config = dict(
    arch='dit',
    model='class-conditioned image diffusion model',
    objective='edm',
    num_classes=4,
    qk_norm=False,
    patch_size=[8, 8],
    layers=10,
    optimizer='adamw',
    beta2=0.999,
    eps=1e-08,
    batch_size=64,
    lr_schedule='cosine',
    final_lr_fraction=0,
    warmup_steps=950,
)
Rows from block 3 of a small class-conditioned image diffusion model, named by matrix and row number. Rows with one number belong to one neuron. Each number is 128 + 32 x the weight over its row's rms, rounded and kept within 0 to 255. All counts start at 0. Numbers have three digits each.
After each neuron's rows are labels from the 100 images, of 14976 (inputs lightly noised), where the neuron reaches its highest value: "colour at peak" is the nearest of a few named colours to the mean colour under the peak; "strongest on" is what is common among them. Only what is clearly more common there than usual is listed. The data: telescope images of galaxies (Galaxy Zoo DECaLS). In brackets: how many of the 100.
# fc1: MLP up (model.blocks.3.mlp.fc1.weight, 768x192), inputs 96-191
# fc2: MLP down (model.blocks.3.mlp.fc2.weight, 192x768, transposed), outputs 96-191

fc1.460:123139114054155130102163110085164152106098100135154166065140082162136111148110112127070125150163175063127095115117082117177137179179090128158209142139079123144111129132119076131171146178118149137077182069154121152103129109112103155082100111197049105149167111093145180148130104179093110135
fc2.460:126106152151127164219145120176122102138139127116156136153148184118146107173182101138110126149148108143137076167121142114100119090168114123166092080142152121128104131107118092122160142169155144150187255085180132146150131121131119124124127159142020139134132134118097116122116140160186101144
colour at peak: grey (74)
strongest on: shape: featured or disk (78); edge-on disk: no (74); spiral arms: yes (55)

fc1.610:128096150105110121204151104099132164117124114082107174165178149207095127081137144126182102094152179113126100161095128145112116181136107174171124108186132129187134107098060104148181148167151163096107118081118107083166163109129062105133115144134135156107093109119151150139123141081154160134
fc2.610:139152111148139114132145076120137130087114114140099158167088071080147121080110175155179161064192093127136128146175133182157139110129100163172122184100135172049129097109073115133152170150092149143136074073117104064124134135136073145136125108137153080103073104137115147096138098084093152128
colour at peak: brown (43)
strongest on: shape: featured or disk (60); spiral arms: yes (42); bulge size: small (26)

fc1.634:119085112108123140148136110090124163109081089139137141089184128122061046154147117143074151131108092100130107104053114116175116156099099149189199134137112157133171094091127098174126162117104132132083135119132086139119076147117133118158103143199132148160117133147091191131164057118109111113
fc2.634:070121147110143102135163106158160160113191139104090104167133123064196105114116118127129082136109145154106096167134069113132125088128156141116126102155163155153131132053102090149105151148132175134137113139126113153168143123074040197106127111185178107152132082121108233177048117141159106051
colour at peak: grey (53); brown (47)
strongest on: roundness: cigar-shaped (28)

fc1.256:117126093131102101167117121087126131135116144111064071111164087126106154152203147076137117145129152113132106096116153106154146097150174113176113180148154164111078094080175077113086094107078084112110130131076089148154102108135120132058117110114196114161147133120125122154170088141076102128
fc2.256:125086067128124097217138126082136131146077139135168139121114134098153127167212149099071154125114117115092185133161146120118084156148031095117105153168126113184090153135118121147109085125136088138176114101118129083078157161103130125134133143125137158155123101165170125114187172094131155130
colour at peak: brown (52); grey (48)
strongest on: edge-on disk: yes (28)

fc1.407:073104102168090107174126122116133093136144175176190194109129167150109116134125163086112183105134116112122096153169135115090104163119153102153136135106139119147101068090154106120117128047117156118099109144170166140124158154213075069192163108144117129102139105143153191083137136152095114112
fc2.407:154074143061149107193136136129161151124122204136166121095110074141189144164141081080135090071156127123104084139056114153111141084129150132110094146162145108196151088126159125153124105068148128135139109174141129115138135154100078161084162158141102138157090145122085147113088195100084125106
colour at peak: grey (80)
strongest on: edge-on disk: no (53); spiral arms: yes (45); bar: no (36)

fc1.691:131129124089123131190154131165099089132075094081157153122046138109126075124130084135090150108162124125113133095209086139156105148144145160132190119098128108069115168111106166154136155069123164171122157142185193135105141126163155097130118158182176165141145184137149094087181129129188135131
fc2.691:142100113177092082075144129117135159103115126154163139157167138132107052152137094125082148130124116142148158149069053144098111082155079171110114139153120109180129128106083155089112201099174167182137099135172181137143130112076139191138132109165202088132121187113081088080098130119064143122
colour at peak: brown (78)
strongest on: roundness: cigar-shaped (32)

fc1.21:093163096135142131139102132105169103119128125111087089067118102121128129092143150107123155138127177111164112154103140080124106071096081098112178071143118125131070085168213101020152132166156088086135174060114129108121124166103120156134137091161126121141128062157156195199150112120105154072
fc2.21:100179155155153063154110127117138112123092157051097127105120104107141137115025092129128103111145150132100142112138099129130151085156074156156115134141107108144102185075060155068133146134090173156114141151129167064114122077116128157163118108124145141107132165156167098098097138066134166174
colour at peak: brown (56)
strongest on: edge-on disk: no (54); bulge size: small (29)

fc1.72:142137105140102109057080082052118147182143167128137167050096107131119132153139097089121203123116152089101099146155137127110159111115121170134224125112158114169116110080159147142122119124137137118060115126118143155140093145081067154121095117220065131123118131106103111113155135145049122143
fc2.72:123100136118118209255109091190097141153153166110132111114118128104137101143142120152122075134116136153134133125140131146137133113133189141149140087163104153082129162034123102149104115103149103152211133119152138212116141136145097115113116134150039159141131129128166038100080083177242069123
colour at peak: grey (44); brown (42)
strongest on: edge-on disk: yes (26)

fc1.18:110179142167117117143089098124093162113105152096145134216162091159093051181091103107070138159159157121122138139130136093144107116133254087110171136099134144124086118119090104189129094170172098142168128073164097120154115076117070112115177141172204148143075139136126138115146119116095144102
fc2.18:123089121115126133122091082133156097095130130120153144195133181071155046163138122121090119187154133107117125139136125065090083140137090125091101143165114145135159112128104083053159121210090116167089103081185103100104091077116097161140187138127155109146076128128110132103117124097145148112
colour at peak: brown (30)
strongest on: shape: featured or disk (63); spiral arms: yes (40)

fc1.423:118189135142129118171121099118148143099092163114073075190149152170131100144091086167159127111123110159103118181087121124124157146116153115131160135120140178109116078192087102146127103119115098105100164159145134155164044111133136052157088108160101128116128130114152039122122159140109121172
fc2.423:138139103108121143208137113159095135160139163149128129139057130115067125137199135109157184164149125112169142130149126131120103080166151093102145081090165132171121106214102145116042079110209133110099143169091110155094144116109102134106106092136176112108105082115187028123157138155133095122
colour at peak: grey (67)
strongest on: roundness: round (41)

fc1.500:130127213127165172155138141162087134164160126107150135174127158117100136122028118134153027128135126164164143129185169184119116170131128164148180113114113111142157153079146125099151148130149166146125187130142149057135135142155129132151174140153096129118141119113120149085016155060170182149
fc2.500:138123152139157158141104153051110136131145128126126120127135110085123135127062088128121114138118018050166114123131128119103132135058037139154130068153128145103151145071181160170087095100167132154226201130107143160125139115110112143117131152114000150111132141150153120108101132166097108125
colour at peak: brown (63)
strongest on: roundness: cigar-shaped (49); edge-on disk: yes (37)

fc1.379:148123164103130108168127070063165189153143109150108184099180108159087165121137161099169079167106109135132131131144108119112100165126103167207132137154116146110124157114129129196125136183114195096118168083097120117176151112060127194171132162129126145176125131150147188106088170132095115126
fc2.379:131115182153109104194129136253084097182105130109129153109136149125135153175125158135110067126152090154098085152139161119126105067107150153204142145143148149155100117121142126138176121115127105112189114100135086116134157108160091133049084141097070147113142102138109231131121121135243106125
colour at peak: grey (58); brown (42)
strongest on: edge-on disk: no (58); spiral arms: yes (50); bar: no (38)

fc1.241:132147117168108120156111150092137123077151106095164087150145169172077136145134165126096145119088112149150132137120102146154050167158096063101180142156088153137098103179104119093105114170127137065139100165119039152086198146131076116043145110189128161101178103131158121146134033150111112144
fc2.241:127118105146098162097154131171150143095151069182153129159120126134170165166130197154129133126066169085118149186169132186101085133167186073107164134096175123161113090211106136141077160170141123121141107166084078194160198153125101139178132135153135111113176110131102095138108205154102075137
colour at peak: grey (71)
strongest on: roundness: cigar-shaped (34); edge-on disk: yes (33)

fc1.36:164135161145115085079121095139142125177120035121134123163125159164105080163130109061106084111129132175101098147138099103117092136097108132147132193120178154115138157127153093090080081133084109099138213170125133177119140096161138071157113090131081108133090149120085026103116139174137091134
fc2.36:133127143135125140063144113176133131150123126136136112134113136135128123151125102120111075117133099145182149160133146119118125120158025132136130163117151120183114140195088101119108072155148097132189000133150141155114147139142115130093120091124145143127094145140127000131119135143171120139
colour at peak: grey (93)
strongest on: roundness: round (56)

fc1.426:110142044085119130118118165153113176136160091168128083102122190125108102142172077151127182173151200113126112123106125079139122145092092146148219151111135118128128168214169104173129105109134168116141132068092107128132145118150103111152145135203143131154176189120079156112168113147166143078
fc2.426:112147217159090096149142127095149090159125147097142127125104140147115093161092093177124070169157040137164145112150084096121134146090185166137121093141113123137128134255152132068140099103108137168073149072102136102131099098134119142116117136088147136109145147139192124138092087149079136116
colour at peak: grey (52); brown (47)
strongest on: shape: featured or disk (66); edge-on disk: no (54); spiral arms: yes (45)

fc1.428:153152146122147130101124136130112140182137099108155178157125063096114093094062047117149105172052150126140162148127122136172068121117160188101119129122083121136158123137161113160132151147126185148106098154109148112151125107186098130179099153115096094093147176087089073177087143118153156109
fc2.428:150155123127091110158095147109063063136147113162085137117116100176198159164131152114131138096181141145094129130134103128108133136105100100119201139117116121113157145071123091190186120133111141153163171118075115125111106095173150106186135118105120120141132071123150182096169176105111136139
colour at peak: brown (80)
strongest on: edge-on disk: yes (32)

fc1.373:073109169145114101126097123095142090137163116098095177081153145153180143106099124087127101105131119103124155148104162130112171076149160107100239132131111155136086119079161168119131122121128117138118076104116123183145091157158083119103118125227113116116126103074160155161072140169079117149
fc2.373:116114046120142216113142143170142104119135131107137114136162123128123129130218127117138239133121136145185172127113106121136115112108058145116129072115138154144163113084135136140068088142189124120144069168148140221123111136145104108125100116107137103130112102106129114117219134211201071092
colour at peak: grey (78)
strongest on: edge-on disk: yes (35); roundness: cigar-shaped (30)

fc1.367:080144171130152128105097127124127109161116116094112127164111127159111129144128070149164096160087170171188165088138092190102165136110099163140227127130134074132119154134151142193144116070126199146162146130107161087130108074084118182158145100238112178095071096152100156129102131123129130127
fc2.367:149094110135111117090095077127136112116179192162110118098092092124125133152137131170142186162105113110169140116116138109111134110137152121117128118188092111057091154146174125181074174158081142123088142180120146144157135121142119157127140130119117177160144077122165105121174199131100160085
colour at peak: brown (74)
strongest on: roundness: cigar-shaped (26)

fc1.211:110123189113109108161137160156094106166094127127128120083105144126169129158140112118107030132138136137139112111090132122152115125103212066122255166090156131120138109143132096155124115093143126130113236145140081136121116142072174145113143119248133114124130160119104192146072103163142112123
fc2.211:125141081161131072161141159036115128169147135125109100129133133116145118160073114134111230158123082140149152108156137160128123139059006124147157069121130170177127130099156127085124094133102136162110227115147110081133135114160166147114121142116106129107107156128164122127189133108041146126
colour at peak: grey (43); brown (32)
strongest on: shape: featured or disk (74); edge-on disk: no (62); bulge size: moderate (36)

fc1.323:113144120120174122177136135154131126166123120145169103133114139153158086141127124153118153104147142112115112093127100183148095118129089136111246132134128140117112180053127125157128135159106144143145121057102133145151155082119151146143156212255128148123093143099144125174162102131146128104
fc2.323:117172142136113146008099153069109111160156111182121105125092128137134087124098140169101137127116140124163107143124121162107080161109209168104163116133131153162147082000044140124125121153173120147086121094121125144116148098128150134119135084111131102136105140144138102144110120137062094159
colour at peak: grey (52); brown (47)
strongest on: edge-on disk: yes (39); roundness: cigar-shaped (36)

fc1.275:126132073178148116174129111115176078164140167209190161118182112157124170104118141068155209148161126100141102184141120099110145180142167150112125152126147119142093138101163122186116154090117181123068107152157150136174182157177103184178149246136151112131107160167112170176169096127122130085
fc2.275:120131120070141117200129170058147129074177147172160140084131106143170158174123128110182141139147138115091142131046089148103092095114140130105099174162157124188156091161128137149143115063113149096093104193136096113133110179111086168094131197127111112128144118094129232098136124105040141118
colour at peak: grey (62); brown (37)
strongest on: spiral arms: yes (41); bar: no (31)

fc1.41:125127173128167113209105107130135122134178137121195107104181137110128144106163140100128073134112102130125158100077133124162072072134128117075223137134139123130129077033120081116115128173109090096169112146066108137142086101152126140099086146224181118128162110106116166170096105134158112109
fc2.41:094124101131167125001140115165114129079133111130116119113106101116120127104095137082088185135152145147154157100119156158132109111102184162104171136110145123083124155000165130158100100166152145102076116100079150122138124124085104104168127083110255132127158093119162083140169143134091121127
colour at peak: grey (54); brown (46)
strongest on: shape: featured or disk (81); edge-on disk: no (61); spiral arms: yes (50)

fc1.254:209090118127169106135158148122123170129124167074175123121099177146151145117140136143119140161153072170102153151094077098097104120119072129070189139113150105101169037170109169114127168142116171157113101118071155143132060066104092121146117087193094123111085134101123101142136179142145135148
fc2.254:081168175115099152083157172132110103075139154158149200131153138142120126161090145110119147123178145071186137159117084111148123080079253104090143126154144154121101123183143148164135134166135142148129093140128103111095113137158147120071180181128083111123111115109123000170163120100091117128
colour at peak: grey (65); brown (34)
strongest on: edge-on disk: yes (32); roundness: cigar-shaped (25)

fc1.658:120108165077124117175161112153202139154100090099128105151137143149126132144142104159079134066087131202117162173112112149107111096137115098159217133090092119101138166079149109089102092167113134178113104146091111137132098158143176143136086107211173109084154149132134093146122114128205136188
fc2.658:141128113120167129051134091102078116140130135140132116124101111133104159208126116168122151149084084067179175141183121114119114206139199099107111098142142158123141134055153134122124046130125087154083081195092110149119139146073127152128087156127205175081140150177162042145167133112062175097
colour at peak: grey (51); brown (48)
strongest on: edge-on disk: yes (45); roundness: cigar-shaped (30)

fc1.165:106189182120189140099142080163135148169113065152086103179129122147138170149104142126084051182141164140124170165147111075147105175105149150133140137071083092122131139111125121174143112133149100154134155119134144099182135140193123076150072197144104134078139176148131141110047163085159178119
fc2.165:137123154087113136066141102164141140120114113118143151158131173126129192107148177111112105178137127140077093162143157124176112142135163120160117117187126100105128199196110106162154144141119102147114117084121088109098089141089065057139101133123197134090182108144130137094103104124113121143
colour at peak: brown (82)
strongest on: roundness: cigar-shaped (45); edge-on disk: yes (38)

fc1.547:112201067140074134166090115106172113149184112126115088133159156189140126148150118113193185119136170126134107127206106168133098131123134150104203137154090122137076145193204176088142077140143140122135120097146109138121194131129137100102134102204142130135133137184094118080163105151130096090
fc2.547:142074134175121085071104136117094140132179084145129083151075097111134126172167115128193107124157091122115143141087106158109086147124043131138110143135148130144136156226173162146165110146103138172153140081145125149150180116131099159154118172176102165125163117106134125042109144150104081066
colour at peak: grey (75)
strongest on: roundness: cigar-shaped (30)

fc1.177:149113148138150102128055094136175148170133211177166093100141130111126130112095135160115144203105079156122080118113170089084148123122128099091211156080116083091139103120122147091078126139144114138212121121087108127114087066071096105135108194202150115156124089107100153095161074130091119167
fc2.177:115114108099101174116063122117114092193140163107164069155101107135093115127176125163092134180112211060137081131128123116136162140139152123087125096174138087153131137129138122124063123147116103150041230113097132158127097104184095125113146063141154106148136097139135075119110111144141087134
colour at peak: grey (46); brown (42)
strongest on: shape: featured or disk (78); edge-on disk: no (64); spiral arms: yes (55)

fc1.355:088124143064132100150152122134161151124100150124136081162071138097149110143124066083114103164160106086121127109150123126128161088104142182081198158093117132121123108126115128154123124105117091135150106143106101183180111156148155091073136172192153135112162131150134255136124192172109107143
fc2.355:111105110109128166148138119137146124116114147104101100124125139141115130145144128090141169115125117138154146133139137131107134123126089108138138086142130126167116142144138109144114141126155111134154000135172169207142148131111135104129103138105114116150104128127140255119169113213149054129
colour at peak: grey (88)
strongest on: shape: featured or disk (66); edge-on disk: no (65); bar: no (40)

fc1.261:141097082202090118167089163173133123101128151201140088089222126143138177118152130104201128078114148102119068093161144120142110090121126118140210123164144162137072104137122116075122050148129062074141126116165093135083110133156119139148102122187143134116133118145076119162133107133140120084
fc2.261:122150124066170141076144149083132106107118122065158078121010118108140191114125128130213176101177133167109078064111178122078118166145084128110077132101143176104187142100127067175113017145154062049093124125151126129154120142106088131113115122072164121126137112099149152201156169142122113074
colour at peak: brown (75); grey (25)
strongest on: roundness: cigar-shaped (30)

fc1.228:142214182146166147082166080133158140106144139093142123200070120145092116092084120140122080157081123127144172209172081117148105136133104135158135129107100114108115117164106147171138120138133146109110146116113152106171173151205079095155086202128143171122121178128115208129088127099134164047
fc2.228:122070174111135113188136111116130174115114137146154105212166112113149099075138122165134066149129098057131161153145102125123132163098213116097092137144160125109157088154136128102092160103131117109133123133131167134096115123056079121192094089126172089088145157127141180126084101118094135167
colour at peak: brown (75)
strongest on: roundness: cigar-shaped (31)