Rows from block 7 of a small class-conditioned image diffusion model, named by matrix and row number. Rows with one number belong to one neuron. Each number is 500 + 25 x the weight over its row's rms, rounded and kept within 0 to 999. All counts start at 0. Numbers have three digits each.
After each neuron's rows are labels from the 100 images, of 14976 (inputs lightly noised), where the neuron reaches its highest value: "patch colour" is the nearest of a few named colours to the mean colour under the peak. Only what is clearly more common there than usual is listed. The data: telescope images of galaxies (Galaxy Zoo DECaLS). In brackets: how many of the 100.
# fc1: MLP up (model.blocks.7.mlp.fc1.weight, 768x192), inputs 96-191
# fc2: MLP down (model.blocks.7.mlp.fc2.weight, 192x768, transposed), outputs 96-191

fc1.607:496512549477512499615518495556499505517497492513503507516513502511515504490519505483530467512505506513494482501521475521493498489514521508521494502505490503479500511427476508501494508470484500522494504492506520573500528501492525500521518532528518528512488515513503463513502491558562504483
fc2.607:519472455496505532636508517529518492525503513502518491511496484522519478508542503509528449514521492496496474502483512502491472495520527528503513490522506465486480507425519486497512483488514512512492571539540511524497518481477522487540502467489525471503519476462497391491472467491430511485
patch colour: grey (45); brown (43)

fc1.739:504533518502470478626532552499493504498550512467551517479489489502494541506534459505492499479523538500485502470502537499500480509515558521491518515520475523489518496490504510534492479505494489498500457517523507551533498520493521462499478493517513481491490532531527510520517513550511484519
fc2.739:510500477492524447512515502492468533496487471505501519495490538536540527493511511479520478485505482521431494536511493475552461492493463471479494530464530548481512496536521491516460459494529556450481492505531512544494514520513464489482503523516435493523479527501505492494499491440537462538
patch colour: pink (53); grey (38)

fc1.493:484498474466486469672493485536477510482495481477485476485477486489497479493519471491471496475487435480474490496479500461474479495497503475477488519481496481491478499505507511451474482464480477487500477505477477439485500483466497501471470477494522512481485487477480457487513488479531465491
fc2.493:509508528495480494434480526528504526465519515499491474490481528526509504451477482516448519482511498532470469499498498500496473521501453524507522498464537526488539556545506517529437460489535524525459508515504559512501522531503477496489491474509511475525482510497499445482574521452491491499
patch colour: grey (63)

fc1.74:497524530450473495638511546500511497552527501501546520530562545487510492483504497502498497485483510488495499493509485535517478525504539500494497505502452495465484523508521535545498507513505480522464512480492523536503519467503557448503503494515507462505473504531500482525504485532507501485
fc2.74:525496448489502489620507506530491533497514466503496555490455506495526493491520492491541468465484479496472499493487499493491510495465457506496499515454507538476483459534516460496454500467525534510480449467514494544495488485493479504456477514491482515535495488487551454499458532463486486512
patch colour: grey (58)

fc1.207:540483495488494516505540484483551510467423494527500497506484476488477503500486514541476514507471491478503514485482524515501531507519498575477513471488519529519446503496471455464453498531470495493477504515496491512489466497532490472521503514496514522535530519518522497558499483482502514491
fc2.207:466475475497505525556457513501486497493427491521494494496478511471494511504505481548529511518481538526510478482532523468489499506468517551527489446501481514534517523484523476487444498487538500517539453500490481502502469524529485473469477498485531489511541488530536481470513513536465519503
patch colour: brown (47)

fc1.520:499456471493488508495510442499507437479529488497529520438460528514537522512505518491478476499490503489448532512441516461522495475446498456501516484487495487547512515528519486475516485533491504499478475481479513476466505479510484522489503492500477467508530426479460474475499471457514487473
fc2.520:505481519515495514511480562501502514497520499485475475552462480524528517519509482493507498487445506512482463503549550534476524537550506465515545491510499465547480514504498527508525513471506477494505495513500503493492486498483497543492505490496504507497526442499467495492494508504501494557
patch colour: brown (35)

fc1.97:509523483524498480512493527533482499465517475480481463456507485453485520515520524459452537529489467481480480504474501501498486549507518519526509509516482499492531521507483489476511496498499528501499558498542477519550443561496482524487505467541444483491482520511464559519500520521477490519
fc2.97:517490533480478518476521490502492477565538451477507505465489536469534520492436572538496490506510521490500499518476571503463513487501458482546469492500491524516499487509477514545519504484505564552457463512519469504527506462462504493492510505512468500455497518488545515477464509467495465504
patch colour: grey (51); brown (41)

fc1.395:566481502508457503496466472475501482552499511522537513497525458521479499453527515528531537556514506507450514479526441525486460528497487497432521493491491512517527524527500517470439471481498523536523518501464478476546518474543476464549492511473487515498483487499474498546521506501494524504
fc2.395:511551519511464472481497484465540487491470492477541478495498489465538492500500483521521520525530491497484463519544529529540489536513507477458502466513506498501539488495499525492568515472459516490530458488478532492448460542519513532500545491479516481509490481539470492534506491532489503490
patch colour: brown (41)

fc1.406:454507471520490519501535486518479475530514547486492470468504539500545530501529484470483531535497568506498506524531507515482455524472528496527489512473494472516528489498474507471544480482494486482433514478557512504479529475502492499528491509500418504478526474495482513501465471535520502482
fc2.406:523519535495500508509445552528486523534509489499504535539519454498540500514457533455537514478524435493489483486510517491501507509531481500489541532500520534499478461519501478440516500495523501513472480501559475496498475469495514500463478502461419475499494487514473513496501515461462498525
patch colour: grey (37)

fc1.93:490529493553487514488470483484483486522493497508541473499430489477527484481495495503555525480538505490500515505464452468515505527516485483525497518518504549496492491520537514543449462493483519519539491482519541506480516469486468521471504492447546526514486515505506517491526501522527460510
fc2.93:477487540541500515490465487506484477455478501535543476479491503536500505473520492480524512471465514505494491501472512508445498515485506534528537503529522467468545539492461493449504518479503477502519479477461542495490466529484541478526558471467541528492535508490461521487493493469493497477
patch colour: grey (44); brown (40)

fc1.374:492506488495434496508496462494451531465516544503474465426444472491551518491508502483545482531515487441518497484535478540484515516470495507485486518474471555511508541509470487522512514541508481542486487521464489507539489504488474485560487464505500493505454499466451497473499508525499495518
fc2.374:494484509490478485541502496483532504533508470493524535538442533487492505489495503473438449471527509529529484467519513470501487503519511513471487523515493522528492541500499500517484544480486521499529436472452467478518505485482511533442481506502546489535467463490462471505524470528460486520
patch colour: brown (44)

fc1.39:470527481450448493501482528476524516522517482468465491495476524484511445510474472467475504507491495503515460454535490482465499519552549480471458514513519505492454483517493478501500489474493470479513481525507485490554480448454524529513514475513425453514501481509520471510485491529493522475
fc2.39:514495509533487481508474476471497463505501497508561508516485451502495432506521537470551514503490517492532523462456503512516510494458471494502490488506523522477503521507491507520504479504483506515529490458486496508558504469468511518498507523461428533524498476494538495546492522479508520472
patch colour: brown (41)

fc1.696:495476447539493488503473492533470509487498462478485498504463497460513485495533505499470524511473479533440491461481549482502480494428525495465468527510502536513498484501526480518503505562490510520510489496486482496489499451510496551474526484455512496532478509500482485510473503465493492464
fc2.696:495466551506514505512529498536529506550499546492491506466428509463527505510467501497537535490501501489461531450531495455469540511553492507539482517461527525507496513483462474529513502441501496491509494492478466531532443464496479525549521496507516518489489524520454491487489494516497507519
patch colour: grey (40)

fc1.663:502467498519509487510476504483478503512466493524480507505486499488512533528538530504492495527506503504492471472444553530445536475460542500531488520494515476520559523511501508486505531529519493488550532469492502513505501483440509545458533504476502521510540505488490485524419520516520505558
fc2.663:506450505497502482520532538499510480521442532524534506494487497475524536515495494503509462449504498478509537473516552503566473496543483489515494523498485491543476499497501488499504520488475490514533492542487494514524476483426518554529519494521511518523495510473518488469440489482488508458
patch colour: grey (39); brown (30)

fc1.749:521502455461479458694500525498500489532491492463530486506529506503480486482484494507503534477496494493467468482496469488526511499501497508491483536494516499481498522514465510511469482471481483515512488503489505515518496482482520472481523483504528481504480520510487471488552478533500464473
fc2.749:518518504477490479490490520492480485479540480507481497515518469522517462493534507483489499476501496516451513512507493488480545473507480491481456523453476547475522475541510534498437465497520514495484461492469515524511421540532453504495455508486491475490480451530524453492540528478513483526
patch colour: pink (47); grey (43)

fc1.243:532482550515531474581493505496522490510497492509518513513482481529489517517494459487517464479537481484461463530487512462481494523474536509467505520475541487464492495520514522503489490523524485504503505503522458531485476538525461507504559486501504526483495559483486606519467445547474487479
fc2.243:537463471481489487506485508516487513507466515490501486511495498515509576516522501508478492520485536502499486522524503484557531468539511480497463553508571505475496474544495489487473472469511470489467519499499452524517468502470463491501543520502497488539490504508506511478475499470511473521
patch colour: grey (69)

fc1.721:479503563489502493480514503488507508517472498527516475489496518531497495484516501487502531459523488520506515504485498471496483516498469490487521494462483505469467532495483494500505459503499501515529618519499547513508498534540501458525532521495487488515479512498521542509530518506492475497
fc2.721:503521467477467499363511515522509524508495507506502491506489507487526526499514502493471529503521479465487520487468497480453479551513507532524514499507520536512510484540489519509496499536507496493484417565499514557526501484524506490517492504483499492481471492484489525510519504443497523496
patch colour: grey (75)

fc1.544:494511527505527502497516480511523479544493524531471508459500500481525538489515465548560510490483509503470505537516462478491507529470522474490444499547542496491455497514488502489430460503489466507523497466508510494475521455545534482512499475455466543509467482516519522521486543510493517503
fc2.544:546498450531525516492505454539480491496489520502513507535498551515494539538490482532493529476490500537520519473527517506533512467497504546549535468506542480481466542501498498523500513467503514483525480499513549512530472503539511487483508494504470463433477467538506491458470512495498550528
patch colour: grey (30); brown (30)

fc1.191:484482474531515501488503485493496467464514504530517484525512482507499517505501495504493487539483504517502477509471501493461526525474459498437569488518481514514498446468479520479510490490495507494489497435473544471539520489483504498524481494513482477527471452511482507464483532480483504520
fc2.191:497507504514508509503518470496504473542483509456532474513477470512467487493507484519482518549507497530480527466478492492478513531488519490455426481541533453489463546475479483556499497485505504484501495458499459499467468506489499543544527454516480467492513501504497512471489531499508494502
patch colour: brown (76)

fc1.66:483501463491487460561511472480500520484488517473496484508495504493526466533548467460450492491473500498464467494490509478466501514510446522487512532477520489489493515507469470493476468520497506507489534517479500420470511473494475514493487479475496524491480472498499545512516520408486467505
fc2.66:483526526519501503442536535504494451525458501465503475523513499474496479495434505510514501492484505461499507472515503467510555457494510480533450460499482501500480466489499512482529497477496475473455605524484468501487461498544495514493497521496485507535503487524471495519544502516508506530
patch colour: grey (51); brown (49)

fc1.659:520463454450537501486526478460475509508536482499506541471503501501519494520501540461481463502471483510485501483467499494508495488490493546499464528497480482519544457488560500481488507466501488527521507503466510485466460510498517496515490506501558442529490465466487500462535461501507470467
fc2.659:494508520494476467499505507465529515491466534503453528496471522509514523515489502487516507487547511455480501476471538504510502482537504472456530509471472494486496512497521506505491505489492483469519470528455503513475512486532499482494554513489566472482535494495553484536475536485496476474
patch colour: grey (64)

fc1.650:502514542508499500496521519489512505505486527486490516475498522508466498495546496497526466502466484498543466470430513497473485473471469523509448504509515515522482515500537439488501505459477501503513463489505481474470484494506507493503483512478525492518469469495510538529473490492510477516
fc2.650:510507501527497522515461480500473516491487506474505496527511479499512518501476478504545440541481539516499484495453500471491485481527522473520459497480486485529482512499510556482470537491488467549504510468513557500489489533520500482518475484508525484468499449482525526474466467490506489468
patch colour: brown (65)

fc1.396:520488485472471532492522485514513482482508500506513508471510523541515491496521518483458493493435512516479490496456548519508516502490550551486500524480485540474529473506475529483505477482517493506478479487558529495536471495522527507545499515469475526492485498504514502483472480484504479494
fc2.396:576509505495506519507523506507508474569470525478512488489500501491477486489490545484456508484544496496526532521468470515502541500490481457438501523486517503537549564506510460491482523486475446508497506512508454474463540490506517479537504482537478520509493471472518512467484486485483490490
patch colour: brown (63)

fc1.733:522508476510519495496510510417543506482503461519537521511510491507498508508534487503510519528490525474515509475492508504509519489488406551527516502524486527517494485501533518509541510520483515490500633466501525495509505503507508500494503495525542494499497484503513439471528519525478497491
fc2.733:526493534559516481514514527440543484501502454497543484495523504491468464513496525502498510479547488486497487527484470513499513479477572453482458517507504475505494523518490480515479467483520485497494443504483516526489467539512477499546518523557542489524520516496482448479448503505526476489
patch colour: brown (70)

fc1.370:501517445532534485564506482505494507477495519508484462519524501500466495532486510481500528510466475495482495522515487490529457508485463478505496492506500531496447516527499478446485477513523505543480520529482530544485506526552480485500488511543522502479458502511504593482577477536472483460
fc2.370:509555491532505496541514491513451529547516479495481516528471486489457512492494525496551519508476485492507500494488481495463530478518504495500443498504547525494544472502508524494439450502501512474487482455508506531524495537518475479471475483461530480493461509488477546505557488445514441538
patch colour: grey (55); brown (44)